From a checkpoint of a small image captioner.
Model: encoder depths [2, 2, 3, 2], encoder widths [80, 128, 240, 416].
Training: muon at rate 0.0033, 7600 steps, batches of 48.
Data: trained on photos with spoken descriptions (Open Images, Localized Narratives), 50862 training examples, 7.2 epochs.
Rows from block 4 of the text decoder of a small image captioner, named by matrix and row number. Rows with one number belong to one neuron. Each number is 128 + 24 x the weight over its row's rms, rounded and kept within 0 to 255. All counts start at 0. Numbers have three digits each.
After each neuron's rows are labels from the 100 texts, of 14976, where the neuron reaches its highest value: "tokens" is the input token at the peak. Only what is clearly more common there than usual is listed. The data: photos with spoken descriptions (Open Images, Localized Narratives).
# fc1: MLP up (decoder.blocks.4.mlp.fc1.weight, 512x128), inputs 0-127
# fc2: MLP down (decoder.blocks.4.mlp.fc2.weight, 128x512, transposed), outputs 0-127

fc1.406:128128128128128139128078076128179121128047157123128105124129128128130163128116116164128128128145135128128056128128168186178128128128128150152128128128141128128112123119135128239128128128176139128128128128186061128127128128128128128128071128128128128126136128128128128128128128128103128128120128128160138152128127128128173128128128128083128128092128128128128128128174128140103128064128
fc2.406:128070108128096140128128193140058102134152065128128188128128160110128128146128128128128124128042128128128125107128128128128163126075128128128132128128136114128110109108128128128160128151102076128180128128127128117168128128128128128128126128162141084125099136128128128131128119121059128128128128185128164127116128193128128178128128128132140128190158128128128128128120138128150105128136
tokens: "and"; "items"

fc1.343:128097110128132128116128139102128103151128111189191165128128128055128136167128099128128128128082150128128128215164210141167081128128143128138166143128128128073128128128148128128083128128165128128128128128128175128128078128128128168128114128128128105114128128136128128128128128128128139128130128156075128104128159135128128128143084128148130128094128145164105128128103128134155128078122
fc2.343:128128128092128153128163128094128091117128128140128134129128128221110128135113169128118128128128128169093078095128199128128096128137128096135128128128128128166128090128143128128128128128067128148148100128131128128123140198128092128128091128127072128067070128128128128120141128128083128128128145155128147135128128128128120128128095128128170128128191131128128128128128128182072128128115
tokens: "picture"; "an"

fc1.490:139116128128128197128128128128128128116120141145128127126128128128111116128118191128132158169128128114128128128128128128128128159135128130124087128174081116094169142128128128113128128128128128094128101202128128177128077128169128128134128095064157125096128128128128128153155128152128128075135080128128128188051156128130125168152137085150128181128128079128128128128128128113128128171122
fc2.490:090128128152128128128143142128079128177138128124128185164128128117128145128128128128128131128133130128128128128183150146096096128128128128128128128128131099128128128097082128122140128094102128144128199148128128082114128153128099077193128158128103128128128128128184128112130123107128128128067141165139111128128128128047136074152128128128085128176100128128128096128128152169128128067128
tokens: "in"; "."; "there"; "this"

fc1.297:099127128128136122129108128183164164101111128105131105189127184128151128128186128128128128101151128140128128128128128128162124144120128172115168128161125128128183152128151117138130128128128128158128100128128057128108114129143128153128128128128123167128122128128118167128119145128103128049128105128128154152123128128128057128128105126128135128128120069110059095157128128128115128128201
fc2.297:128198134128093159072148128128083142128128128173128109128085130078128128077128128151103128139153105076128156128150128128100140135121121100128128214162131128132128134128128128128094149128158089128088155120128128128168160150136128128116128164135128060162095069125128128128122128158128128128137128128101128118119090128171128128128128128128132128166128186128128128181128128128128128128103
tokens: "people"

fc1.160:128119116128150128153078137144153128128178128128171128191128163128128128093082128177152128128128128158180128128128102128128128128128139118133132154128134128128128128052128128149136128110128135128109128128089195128170074128128141152086129137128128126154128128120128186128128125128116128107181128128128128079099128128128128128132128110109113128091128128050128128128128128128044128165128
fc2.160:128080143128128128128128128128128101128089153086128128159100115128176128117074128128029128080128128128089083128179128128128128072128131154128128128128114128128109108128128158136102132134128165128150128128168206166134130128161105128126095128128125113158128112164128128128151135128128197100153179138123128128128173128128093109110128128128143143146128128128128128127128131129105128184117
tokens: "in"; "holding"

fc1.227:146173128128128128183131128070125076123129128158156090126139061148031136162093128128086128121128128148140121128148128128107071128128143128128121128095149128107190130128134128128155128128128128150128147128153075146130129161182128128128110128156143128128128110128128128128105128128126146128103110128128128094101128128128128128121080100128128120098112166101128128159128188129128091077128
fc2.227:128189128128129128128105128157143118128095050128147126125128128128161086100128090128128143178153128128128099152118128179128128128128128128128114131128128122128121128158161137128128128128128095128204128163165128128128108087106102128128128128128128128133128114128128128132031128103128141173126128104121071119099117160128094128143128078113128177128122158128128128128126192128167086128128
tokens: "we"; "shows"; "and"

fc1.382:128152128076212156119128086203190141128190111128128128131128128161128128163122161195128128097128127128128128128137181128102128128144128102128128128122139128126128092128146129128076128128122128128128156128128128128128128126128132085155128128128128115154137128160160146136128121122128128128218128128128189128138128132102128068128083128128128148074109138128135128128128128128129128128128
fc2.382:128131128128128045128128174128135128128128107185128107150128128128128135128128099166076128088114152128128088128128128181128128128134128155127126121128128128128135128179163087128121169099128128128098134128128128128103111139128128150128128129128087128128128128119128161128122128140144128159128128120128155128146128128128130087106128013163099128088106128128128128074198107128081128089128
tokens: "<end>"; "it"

fc1.371:124118128176128128099079128128128128128128128148146128128128128092128128128128128128128128138128123128128150128128128095097128154123128113151185141089114123128128110128104128119128064128128128151120179128067159128126128156093155173117165128128132098122128165128183128128059163141128165128128136142128127136139127128091157106164036128124128117143144135087082089105184098128107134153128
fc2.371:232128128108128128128118127128145128128128110130128128128142130152123105078128086128128122128154128128119159109165191081081128188115103128146087128118128087128128113129128155128128114128140131041131153113128167128128128161128153179101168128133090068128060128128128155106128142128164128128145128129128128128148128128128125152091128128148128128106118128151103128128110128102128128111138
tokens: "observe"; "image"; "view"; "there"

fc1.480:128128086128128152128128172128128128128171128128128133099128128132091128128128177149128128120128093096128105128137128128128135124128152128161147128128128128175128128143128128173128105128128163123128128094128144128128123128108163128149128128142106128128023126128128128118128128128069098146128128188116128128152090128149073200128135128128034089128128120084127128172128098128166138128128
fc2.480:078128128128160128230128128128128128164128105128065128186096128128128115128113061128128092096089132081128092128128128128128068128153128128114101076128128128192128128128128128128128128112104128128128126125158128128128071088067128128188128166128133144128128128128128128128172128128128128128128112127128128128147085117128128128128128131128128128128128128128128128128149128063128109128128
tokens: "the"; "view"; "visible"

fc1.264:152092112128110128158128100128158128128110128128078100128128158128128128128128112128128128128158128135082116128081128128128165128106128128128095140099145128128135128128136204159128128116131131128173123128128128128110128128173128128128128128126143128127112151128131177160128128128101069147127167128134106128108069181119128119128098123217127082128097052176128178128134140128128128081128
fc2.264:128153147128128128097128128128149128128128153128128127128056128119077128128093128128128128127128128128197036128151132126101145161121075114096130128128048121155128126131169136128128051128128128119074128128128134128146128113128079130128189128137128128128099128129128131128134128154108128128180155143138102128128128157128128137128127128103136087128128128128128210128128121110128123128128
tokens: ","; "glass"; "wooden"; "kept"

fc1.130:176164128128128161163114193083087101128128153100128128128128123128124128128097085122118161080098128088153128143128140128163128128128154173128128128128128175128128103144202103130128128116089118139150128142157128128097110128128128135163160128125128200127128138118087128109144118088154128157128097110140128226128128168136134128128128156128128114128128111118112142108102128098129110123128
fc2.130:128094214128086183128111141128169128144148128109128128128128128158128128128128128128128154094128128128156128102079128128128115128138128128137099132073128151115148145119126128133125099068132128073128128123153128128077128163128128128121096111128128128128091128164128107200128128098144128128158128089128197128199143128093136128128128128095114121124162128103128128105102100128150128083100
tokens: "in"; "and"; "wearing"

fc1.398:151169128128117111128106128131120081128150128124128116128128148128128128113130128128102174183068128142128128128143128124161128128128114092128128128183131128104128128132149176174128139114165128100128128094128128128141128140114153052128128128104128128190128128025128124110105136160128128112192128103131078118134099128129128137131133106128098104128128096114157091112128097128105075128130
fc2.398:128066145130128120128128101110179128128065152128128130128128189154160128128128069128127128153128158128109107128128121104128120128128128120128169151159177128103128067158179109077171179098127188156128128127091128095089128147128128106128124128185128116161128142092141134128130160128128139124109128129128128157128128128119128139128128128128128128128128124128125137052128071137154128128128
tokens: "written"; "posing"; "working"; "moving"

fc1.43:140128124089128142128131134128119128128143113128128118128128159128128163128128128098206156128185128153128163089128128128128141092128073128128154163181128128151174128123128111128179116128088128158128161128128128128094084128157128128128128128128127128140128118126196106128128136128128063152103135128147128090128128128128128156141141128128101099128053128072109128128124128132128128091048
fc2.43:128128128128077128197128199122148128128128128128128128128182109128090128113136128128128128110161190128128184095078128128128128098089061128128086157128105165084128121128124150115128073128128128128128128138128128128128164124139085128128103128144128128128111128128126128128128128128128128128119075128128128096128094084149128160092128128089148186128128152128128117063128156120113159128128
tokens: "playing"; "holding"

fc1.377:143155128128136128140128141167124132047156198128167128128123128159128152128118128129122183128119081109142128128131079154078128128126092128128128197128128109126128165128111128128102127161128145128128128181151134140102128128112128128169128128109134128128085128128162128128128128128075130128148128068101211090141128142128128128128099122107128125140128128175145128128097162115116093109128
fc2.377:114102128128156097128080128128062137128131138128118128128130098128128128128143128183128119151128130128128182216136128068128128128114164128160128128128108128075128169065117169128155128141130128126128151086128128100128167128128135143128128080074128089176128128113160066092140161129128162161128149105144128128169128128165128097128131128128141128128154112128114128128153128128128128128128
tokens: "two"; "three"; "four"

fc1.321:128128139128172128128152128101128124166128159128110139133128093128054093128128128128129148044084113128128186105157128142128157128101105128166128128128141128181179128128201128137128128128128128187128128128096128128113104143126128089128128154128128128100128144128154058143124163146128128128151128128128174128128097134128128128184110128128130117128128128114116080128128070100128140128128
fc2.321:128128128197126128166128128128128150127128128128120128128128101181142135155128107120128080128128093128143114136128128118128128128128128128128180128126128128128152104128122103153128126128113122128048128128128128128128128154128208100128113157128128095103128128167128128128080128128128136128193078112128124139156115128171186089093128128128128113128098085128128063128128128135161082056128
tokens: "the"; "brown"; "white"; "yellow"

fc1.262:129128128128128201076128142151128128128066068105101145128128128162128206128128170128070119140128094152128123121110125141128134128111175103091128128128169139128128128128128128128188170029168128128128124128128128182128128128128128128128128085122128130128128128128128150128136128085128124138136130128128104088092110123128170128160128128123128136111128128128128128137128128118125128128069
fc2.262:128127128133136110166081128128113128128128166127128128121128165113164128104129128110110142146166128128136128117181128128100128128128128113128137128116128144170128128169103164128116128090128151067102128146128128072175137172128145128128115128128160138096148128128128139125128136078128133128061054128128128128110101151107070128128128128131120163180128097120191128128163128084073122118166
tokens: "the"

fc1.312:128128140128150128060128128128128128128128097085202128128131128197128152128127152147128080128150128128127113128128072128128128110149085081128128069118128128243108165128128128146128116128142128167128128142128187168128120128128128128128128168128128114150086118132146128128128128090128145128153128128128128102128128148160106091122128128128081128152123128128128154128135123128125107128175
fc2.312:128114146128109112178087177138157080128054153128149187104136093160128128167128128128128103128105148164136144073115128128128128128113101126128165090119128128128101128128133050128128128132128167037128128128128072128178128128172128158128128128128128159128199120128153128128093128128117128128128128128128128115128164128099128128109116128128087109128128128128128128128131131119116123128134
tokens: "we"; "front"

fc1.444:139128128145128128128128071128128143119128128128128128128128128128135128167131198156153146128128164142156128128128128128128155128115128191128128128128128138142128150172128128151128094134128128128128150175128069162069128112186144163129144128128128128128128128128128095153128128128134090128128128128128128128094128029093128131128115187156092128128128128108128133128174128166172070098077
fc2.444:102128103128131128072088191128128136160128163107128128128128157095094109146134062128128128109128120128181128128074121124153128163128090128148128128116128176128128128128128148128128122175132128128172057128128147128128137128098040153159128171195128163134170158128128128174136128131155128171128128128128128123128128128128127128078128128113128090128133128128128128128132100128128140128119
tokens: "the"

fc1.259:155128128200134128100128147128128128128177128128094128128141074128128128128128128149149128128062128128198128166128128128103134148128071109187165128166128128128128143128128084128128132102128068128128128123128128128128118077128160128128128144128128152128128128128110123128128128141128128180137133093128128128128128166066139128123085128128106128172151169128128063073128128156097102128106
fc2.259:161128128156128165128128128128129128152131133128128128088138125128131128128128128124128128133128166098146157047128128128155134142141178128128126140106195129107128128128128128128126128132138170174103128093108150163127151128137128128094122128117128107128128198128093128091099210182128128128128068120153128137118148128128119128128128128125109128128125063128128128128128166128078077073166
tokens: "there"

fc1.186:128173128128109086129178128100128128128109105128111128128128168128085128167128114128062128096128128060128068128128128128157121128147142128204128128128128140128128085107085128128137128188128099202157128128128150128128128128128128114130180101128128128128128128154139108167135128128128128128128128094133113095097128090092105106155139128151128142168121081103128103128128128128128169128090
fc2.186:156140128128128128128148128128128134105098131129132128112128147128168128128128141039121128128128147128128128128197128162128091192151128128100157131128138128128163067128113128133193128128067128101096161128198127128128128128128128128128128145128128128128067115128171128128128068077200128128130128128107181128128128132117128128139128128128126108128128161133128141128123133128179137128105
tokens: "grass"; "number"; "wooden"; "round"

fc1.281:115128135081128143128128177128128144128128122128161128066084187128128125128128066128105157119158128168128128154142134122128128125128128077107139128157132128161128152128113075139128128128153128128089128128128130128188219106181128128155110128128128109128128125166128128128128128049112111092134169128128128128128128128108151077128128101128128113155184134129128145129165128120108128128128
fc2.281:128118128100157128128126153083128184128128157128128128128128140185128172128128076128128102128140089118128128105108128107128078128128128128090128128119125134225107128123139140180107128128170171128121086128128081125128110128151128127128128111128139128128128128203155128128128128128128128111128178128155138140128102128128156145128128201136128128128128084128155106158097129094152151147176
tokens: "beside"

fc1.3:193126128112128117132094147128128114188148092160128128128128148128128128154111128128165128177128128119128128153188127128166083164128129128080128128094118124128128151128089161153159115083128128123185128128128150131143128180128120128128128083092128128061126128137127131128128128125097128128136128140128128128170203128128128162093128128183127128076128128106067128140128128128128128128105
fc2.3:128185128141130128130128093128097149168151142120128136102128128128073123115109128164075128128128110128081137140128167128128099128072128128128069148128186128170135128114128128162144097128157160128128128128082128128128144093144128128129096128116108115137128124128128128077128162128128128132168128128128174083116089128194150128128115183117128128091128128085128128150129091092137187121128
tokens: "picture"

fc1.296:156128128128146128115128162128128161128128157128128128128128110128128154128201152160128128128128128128128128128128163128096128095128128128135091128128173228104096128127128128132155091128166128128117195184128157128128128075128158054128078128128128128091111128096068128128128112150128128103128087117128135128065128128128125128128133134128123128101128128128097143087161104112128120122128
fc2.296:113114094153128128128132130128128112128193124099128083128159128110128118128108128173172128118126128115143128099128101142128128128128128128128148169128110128088128102128128128149065126128128128128147109105128149133128160139128128107151128128090133128124128113070128128150128128128118146164095128128153147140101057128182159128173071128123128128128120128191128128171128128120195128128038
tokens: "observe"; "i"; "these"; "and"

fc1.80:139128128139128128128128085130141172128109211082128118128128073114128128141128128165156161128128128153104142123149145170128205128128130128128105128113128128128128080177128128090128128128189150130128128128128128163181128159128111128128128128128128128146128128078128159128128131132092128185128083128124181095102128095128128161128128128098128115128128128128076128128128075086128113128090
fc2.80:140170079128183128128128094113128128128114128128128128085136126128159128128128128150172128128128169084128066151128118128124128128128174089128184159054131128128128104147128114167128128128128128128121128103128173128128165129154122128128128128131128128109148094118148128128153076076128128128128128128128128164128176128187151128128128138128148128152128191146103128128128130121194128151066
tokens: "and"; ","; "houses"

fc1.339:128128128169128128128128128089128157128128128128166139128124128078128128129128128133162143156129128128158128128119128128128128128128128212128128128144149106128162052158120085128128100128128128128128128128128136128136128128110128128128139128092092128138157128096193172128094128185074129128180160109128128128128128128085148099159128128116099093138105128173081128128128128201061128128141
fc2.339:118128128128127128128145128128128150131156128136128128128128128166208128125128097128136053128128135128155128128173128076098128073131125079128175128157128106128128126114128128128133128128128154128128167128128128128128128128128085106128091160128107178128144159128128163091128141077128153128128128149128150120145136128147158128049128128128102128074128128113140128128086128155128128030128
tokens: "<end>"

fc1.56:194128117128128100109128166128191128128130190111128095151128128154128128136093128128128122082153128128115126128092098087144128171128128107128115094140173128095128147129164164128071128128076072128159130136128128128188128145128135142128128149128128127103095167147099128128128128090128127128119100140141129128125070125128142169112159152105128122108135128128128128112117125135071128143063
fc2.56:160128088128128128108122128128120128128128143072128158158131181135128128128128128128128128128128112090137115150155128128117128129128191178130123141105054128176142176128128128128128121128121128128095128109128125112128154138094128110109128128111128128181128128128178107144036119128128128112128161128128114128130128157141201128152107128097166059128098128128128128128073077128128128128128
tokens: "in"; "black"; "brown"

fc1.185:128128128128128128128128100128195128128111141128128121128128128157128128125140169145162180081129128094128118179128128149128128128128128187160084128128102111128128128147128128212138078133128149128128128128172128128055180129196067128128100110111155128167128119155128145103146128128128128128087128128084128124128128128128128128128076134110128122128128128127084154128086128128128128139165
fc2.185:128116072125128137160128177128128128128161128106104128101128064128128128135128087128128128128136128118139128126147128128151126218117128107128118128173128139085128128116128128128153162144128098128138107128041128128166128084060123128119145128124128141128128128086128128128155096139075128128141128105138111128124091173128128176128128128132128128150128160128151108140175079128128128128191
tokens: "people"; "building"; "stand"; "objects"

fc1.178:150128128115128084128146128128128128128160181128128128106128128142124128128128099128123090128095129128129133128128128128128121128128149128128159121128128128128128128128128160149128128128128128128139143233052094128128128132198128128128128111128113128057128128073118128168112142128128047162128128128140128128128128150140176110111128142209128141179137128128128128128128128141128128128060
fc2.178:128128161128180130128141090187155128164128128128127088128011142128139123128149128128154128128134059141186128128107128128128200118128153128128188128069128146063124128120128128128128128128128128128147128127128128128107128128106141128128119128128128128128171128091128128128152128128128128128150141125113128175128128172128126128128189101085128128128128128073118128128128128128128128134128
tokens: "the"

fc1.489:128128148095128169128107128128128075128168128056184128140146200128128118128121123170209142142128128176101183128128067128128128128128128064128102122094128126097136138165128128128128062128128128082128128081128128156128095128163128091128156128128128128121128128128128128142128128112127128119128082125126128128128111128138128128140128123154133120134132128128078168128128128128128128167096
fc2.489:128128194128115097132128128128128160128085156128176128122128121128130101091128179128104128138110152128155184128128128159060127128128111128128128128185114128165128129074179128073120150159128129133149114181131128103128128094161206128128086128110154128128207090128128128123128145142133135128128156097128128128128109106120123111128128128090114128103128128153141125122088143128128128124128
tokens: "in"; "back"; "image"

fc1.418:128124114095197100136128111145084098128113135130145112137080085128121161128147128205154085128128128129128101128158128108126128086128156128128128128128178128113123128128154119128128109128160128128128110128128128128109156128128166200142128179089171128128128207128154186128128128129108108128128128128143143123128152128148128116149109087114128120170113128128101065094153128128128128130105
fc2.418:128128134128133128074050090121114131128072162091128108128145094053094128128168128156201183133128128128111128116149128099128128151128128137137130081109128128128128128112180128128128134130128086174128102128136112128120115084108128128128167143152128128128089128099128128128128128179128067147172097079130128128118128128140128128079128128158136128131128146148128134125128134165128128128128
tokens: "observe"; "of"; "a"

fc1.362:128128097128128121128141117134128128128128128128141173128086128128080174092119128128157179128128128128191125108149171128128149181157128094174128109169128128180081128057108128128128113147068128128128167128128128177128128128163175128087090089128128124129128128128128128113145190139128128128128128128128128094135128128178097078157128149128128128128126123103105128128128128170128105128113
fc2.362:123128128128147128088128171128089114103126128128128125100128128128118138128195106087128108128128128128186137119128088128115128128199125128132128128128156198128097128149100152203128155128128143074073107128128128165082163182110180128128128128118128184128128128128128128128128128134128128128159080128128105117128128128106128174128137167128128141128107128115087102128128128128115172128141
tokens: "written"; "plant"; "building"; "plants"

fc1.136:128096118128177128128128128171128155167157116128107071128134118128150128128099128132079162121132128125128195128099106128128128193128192128130128128128128128128128113128128128109128128197128149124128128171128089128128128191140128124128128128105167128128086128108164182086110128128158128128128165128088128128128128128128128078194128128128128128102128083128128128187144108128128128128103
fc2.136:128128128128128099128092129128128191128128128103126166181128084116128088128128128190128160128128128128069128053172104128040128135128173128128128158123128128128144128128179128135128139128128137128096128175128121136128128107115128177128097128128106128128095128128128128150128112112116188128095128128105128134146151128223148128128128128128128164128128128128123169133128132126118128128128
tokens: "<end>"; "black"; "red"

fc1.117:128128128128142128113128128148090119176118092128178143107128128115155103128128128127128128114128169128128166128128134128166169128133104095128128045128128114145149128062128123128121128189128105072166128128127128137128126128128170128113140128126145081143087128094128120128076143128128146128118171128128057094128128128128128125128128129130128128071082128126128069099128104128128069156128
fc2.117:144128128150137150128128128089110137096145086128128128117128128128128183128117083128128087161162144107128128140128128122128113128128148111132090128128128128118128052170086128128216071137128128121128128099109128142094128151118128128140128070138128128135128128173081128109165107128128128089116169128149146082127128145134141111142172142161178137128128179128128188128128128145102101128143
tokens: ","; "platform"; "person"; "couple"

fc1.167:172138124128125113128090139123128128128105110128072128128128128088128128128077128108128167199136123128204128128128094128155128128104128155085128156128128128128128159128165175128128117128128128128128140114128128128128128128128098128128066128162128122128128148142128128133128076053062125168128124128128128128156128128130128128127128052128180128128072128187128136128128158128128156128136
fc2.167:128128128128128110069136128158128128137128119070142155083128128153128128098128128147178128098128113147128128112120185128081131145203129116128128115128128128128154131128128108171156102135128085112112128159164128079128166116152154129147128128128128128085128111145128167128067128128128128128128083128179129195106133133128128168058128122128079150174132128104128108128128128128128128128128
tokens: "board"; ","; "poles"; "pole"

fc1.42:081128128109128128125128155107128097157128144128128128128093097125083166128085203128202085128211128128127141128128138144128128128128085147128136152128128128128128101072128131122182128118128128158128150134128122114170128128128128128095128123116118128128128128128156095128103128109128128128128183128128105079105096128128103128128128095128128153128128134128128044134128169079109128128163
fc2.42:128127076128128150127213122128110147128128128128128103128144128128128163128121128128116128109139128151156086127128148131128162128128128128128114128079057162153155128133128161128128128115084083128128095128128157157128128094128075128195125128103182128128128128189130142162093128113171154161128128128155157128128128128165147128128128128123128128180128086172142108140128128128128063128133
tokens: "we"; "other"

fc1.386:128161128128128129068128158155128081128093128137128100128188128126095128146115173163128139128189128128096191128128128128128128128130128128147148181183143134177128128128127128128166103044088128128124128114128149138128150128128128128128183128104148143128081128128153128080104093117128120128134183104140144128128128128128128128128128128128086142128091128148128128128128128128193128131162
fc2.386:128126105118128128129128145128175149128128116128128128128095116128135128095095128129128128041128144082128169128128128090119128128128128128175128186073113128116086162142120154128122149128114128118099149133075128156173128119128128128127128128095072163128128128129128206121128128148174134110164082128128128184092131133128128168128165096094126141104146128096128128122128150128175130128147
tokens: "playing"; "the"

fc1.456:070139128128135128118128122128128133128128185128115142128128155115138132092140122068132128128097097128128142113066128135157152128058128128148135128166113128128136128128163178057128099128153110116141141128128128128128175128128182096174128128092128128118128126079128128140128064128105117128128138128128209147113128116128128128128128128128128107128199115128128062128128128128128128128139
fc2.456:128128128119128128128128106128128117128128128128190128132128128145078128128154152128128154097117173128128128128128144099128128064127128128177138147128128089128083167107132156128128128128128128128128132081144155128129128128128126128179156130084135114207128108128128081128075128128128128151149128181068084108128096128128107087128098128190104116080128107161134128128128128113090172128156
tokens: "two"; "."; "four"

fc1.202:128177128128192128128128145128128137128051143153128128103128128128128128128128064128133128128128128149128128128128128136146091127111128063128106173092135128128164152128159125128128189128128128165170128107128096128128161108128128111162128128128127130083104066128130128127128132061128128110078128128128133128191151128149176128128132146128128128136142128128128128069099128176128097091128
fc2.202:128128126166128128128128128068130077128133115131112128128164128161128088103183128128128150198128116157197128128117128101140152128090104139092128094101146128128128128128130128128078128128143179128134111122165128156128152167149116131040128101130128180128120128128158128128128191128130107113128128128128098154128135118143073128101097181128126128128175128116128118151128128128128128128128
tokens: "beside"; "between"; "back"; "of"

fc1.318:185108162108150084128128128128128168099128128087128149128101128128147141104123128057131145128132128173093128128128112133064128128155128127122135115128101128084108127149128109162123128118128128128104144128128180100132096152128137130144128139163128130128147128089128184128128083128128128080128145128128128141128128162163158062128091128128128097114128166128147138128083117128137071054128
fc2.318:166128164128097128134112128117128115137128128148120128131131133100128139128159128111128128128128128128114163128128123120165128113175128128128128128128097128135128090159128183016132128128128128128108128128118136159128128043128130042127142128128128128118124171128141071132115112104100123081131128130153150170158161128128121128128128108107128128117148129128128138128133156082130211128138
tokens: ","; "also"

fc1.394:128087166184128146131111123128128128100128128128104128128135141156095128128128128082128128128187128128251128128128149050120128106128182186128128128128128184128112128163146127128140128128147128128128143128128102100160128128128147128128128128123128128110128129128128122128108128128128128079128128149128153128130128128089128128161128128138074064128149150171128128128106128120091095128154
fc2.394:128151095153147128128128128114110170208107157128186171172112128128077218128128116128128128128128128128137128128128128089128128128120132128128189128119128128128128128128193108128128128155128128128126128115089128128165156128128128128118128103128128128146128174146161068128128128166128096128148092128091128128128147127152128128128128135128128050128128116128171128128138125128061159128128
tokens: "the"; "and"; ","

fc1.64:103128128108141141120100101047133128082129128128128174115114109147186128128128069149095182128124128161128128125128128128128128128128128128128128088164201112128092128128128097128128144128166128128128128128128128144128121128198128128128128153128128128152068152128154162123138128128109101128164126105078164128160128128143149128178128144110136128128128105061105123098128128088084126117128
fc2.64:039137073128128128128146128084085128128129128158081128115154109131128103085218077140128128112133128125128096156139128088128128106128128096128128128131128151128128102098128128128112084115128143110128161142133128132128128128128128128128128084148180128127128125145128128128128128128128128130135172168206128128128128128128143098128159128128106164134128116128064128177179148128103128132128
tokens: "beside"; "on"; "of"

fc1.161:128128128124128128128128068128115128126128128093128128122128106128128128121128128120128128128128103184149128117128128127180128142128128128128128144128099128128157128127138128255128128106128128144141191124128128134128128153194128068140155128128128128128128206088110128094128128161128090112128128128133128157128128126128128128128128172188116128116128128128134186165128128128086184112130
fc2.161:128128128128128128128126159128128128128054157141128128128033128083112140146128128128122128128091115128128103101161088124183128128134128080128111155102128164128086128121128128140165128105128128127202128125141128128205149113128128128096140132164130085114147095128063105128128109077128128128086128128128128144114128128128128117128128108128128128128128128128091119085128126145080149156159
tokens: "the"

fc1.270:139151128128183125091128136128114152164122146128128128120128128124128153128085195128128128128122086128112123115165128129146116113128128128109128098144163128128096128128128128180128080129128148128082128128101084128128128097128128130124128123068128128136128128128102128116111102084106128109163076154141141100128060084128128128183166128128128075128185128137097082128147116165146112128073
fc2.270:122128128097096148171072128189128128128072112128128146154128150128128128140128119128116107159145128128128096124128173128128089153128128128128102081128149128182128167128128159128148128128212188131094081128124128128128096128196128128133139052138128128128128128118113097128141128078128128128128128112135106114128060128125128132128157128124128128128128128128128119128120125074166150128130
tokens: "in"; "side"; "the"; "to"

fc1.284:140128128161128128128128129141128142128134143128159128128128107128099128167091145128128153128128128167128128101121128128108143128142128127132078061141067128128128125128155158128128075106128128128160128128128128131158128086183194128137128135128128111128165128118161128129154122151128128128128128128105128128146116076128150140128128095197143128066132074188128103076128128062128092171128
fc2.284:121097074133118128128162152112128128128128128124110117128128128191145128147171093093188130081088163140128124194128068144128121128128128119128128148128135125128128168125128128128128092128128128112122121125128128128139128164095087128128188122128128128128128128128128151160108128097093128128118071128127128128190128128128128130128128128128128159128128128090071126128230153128128101156128
tokens: "there"; "toy"

fc1.491:128128077128128128128172128128128118145128157124103128077128158128128128128115128137128132128128115128128128128128154163123109114171130095147089135128167232094084143128128128165186128148164126128128083128123128166128128108066128176124128145147148129127128100121094128128128164152128128128128128128182128128128195128128123128128072128128128122079128139086128103128128113128101128128178
fc2.491:148128128128133164054128128186140066110124128128128128128128128128128128128162128107128174128123117161112128122124128128144127128128083097180128128098136112128082128123128174109128133128128077128128160175086128128111128102128128113146080128128122128162175099128128163128128128133128128128102092174161193133101106070129190188128128133128117144128128128128160128128099128128118101128128
tokens: "there"; ","

fc1.129:128128128128166040103128128128128160174128174153163128128099128128128124102128128124088128128128099114110117129159090086128088162153128128159129099183071186128123128137128128168128128128119128128128127128128120128128140115147128128128128128097128128108128215098138139128146095121128128128133089128089142111162128128128131128167110208187128128128100128128128115128128128171128128113128
fc2.129:102138150068128128128128081105134088128128122129128128114128128115139151128137173128160128144148128128170097128128128165175141128072090128128082128107144128109100128128118159139170128168128128128128128139130111128128128079128128084123128134188128072128138153128138106087096081128128103128157128128128127128128128103128187109122164140134177128159128139152118135128128067128176128170075
tokens: "grass"; "floor"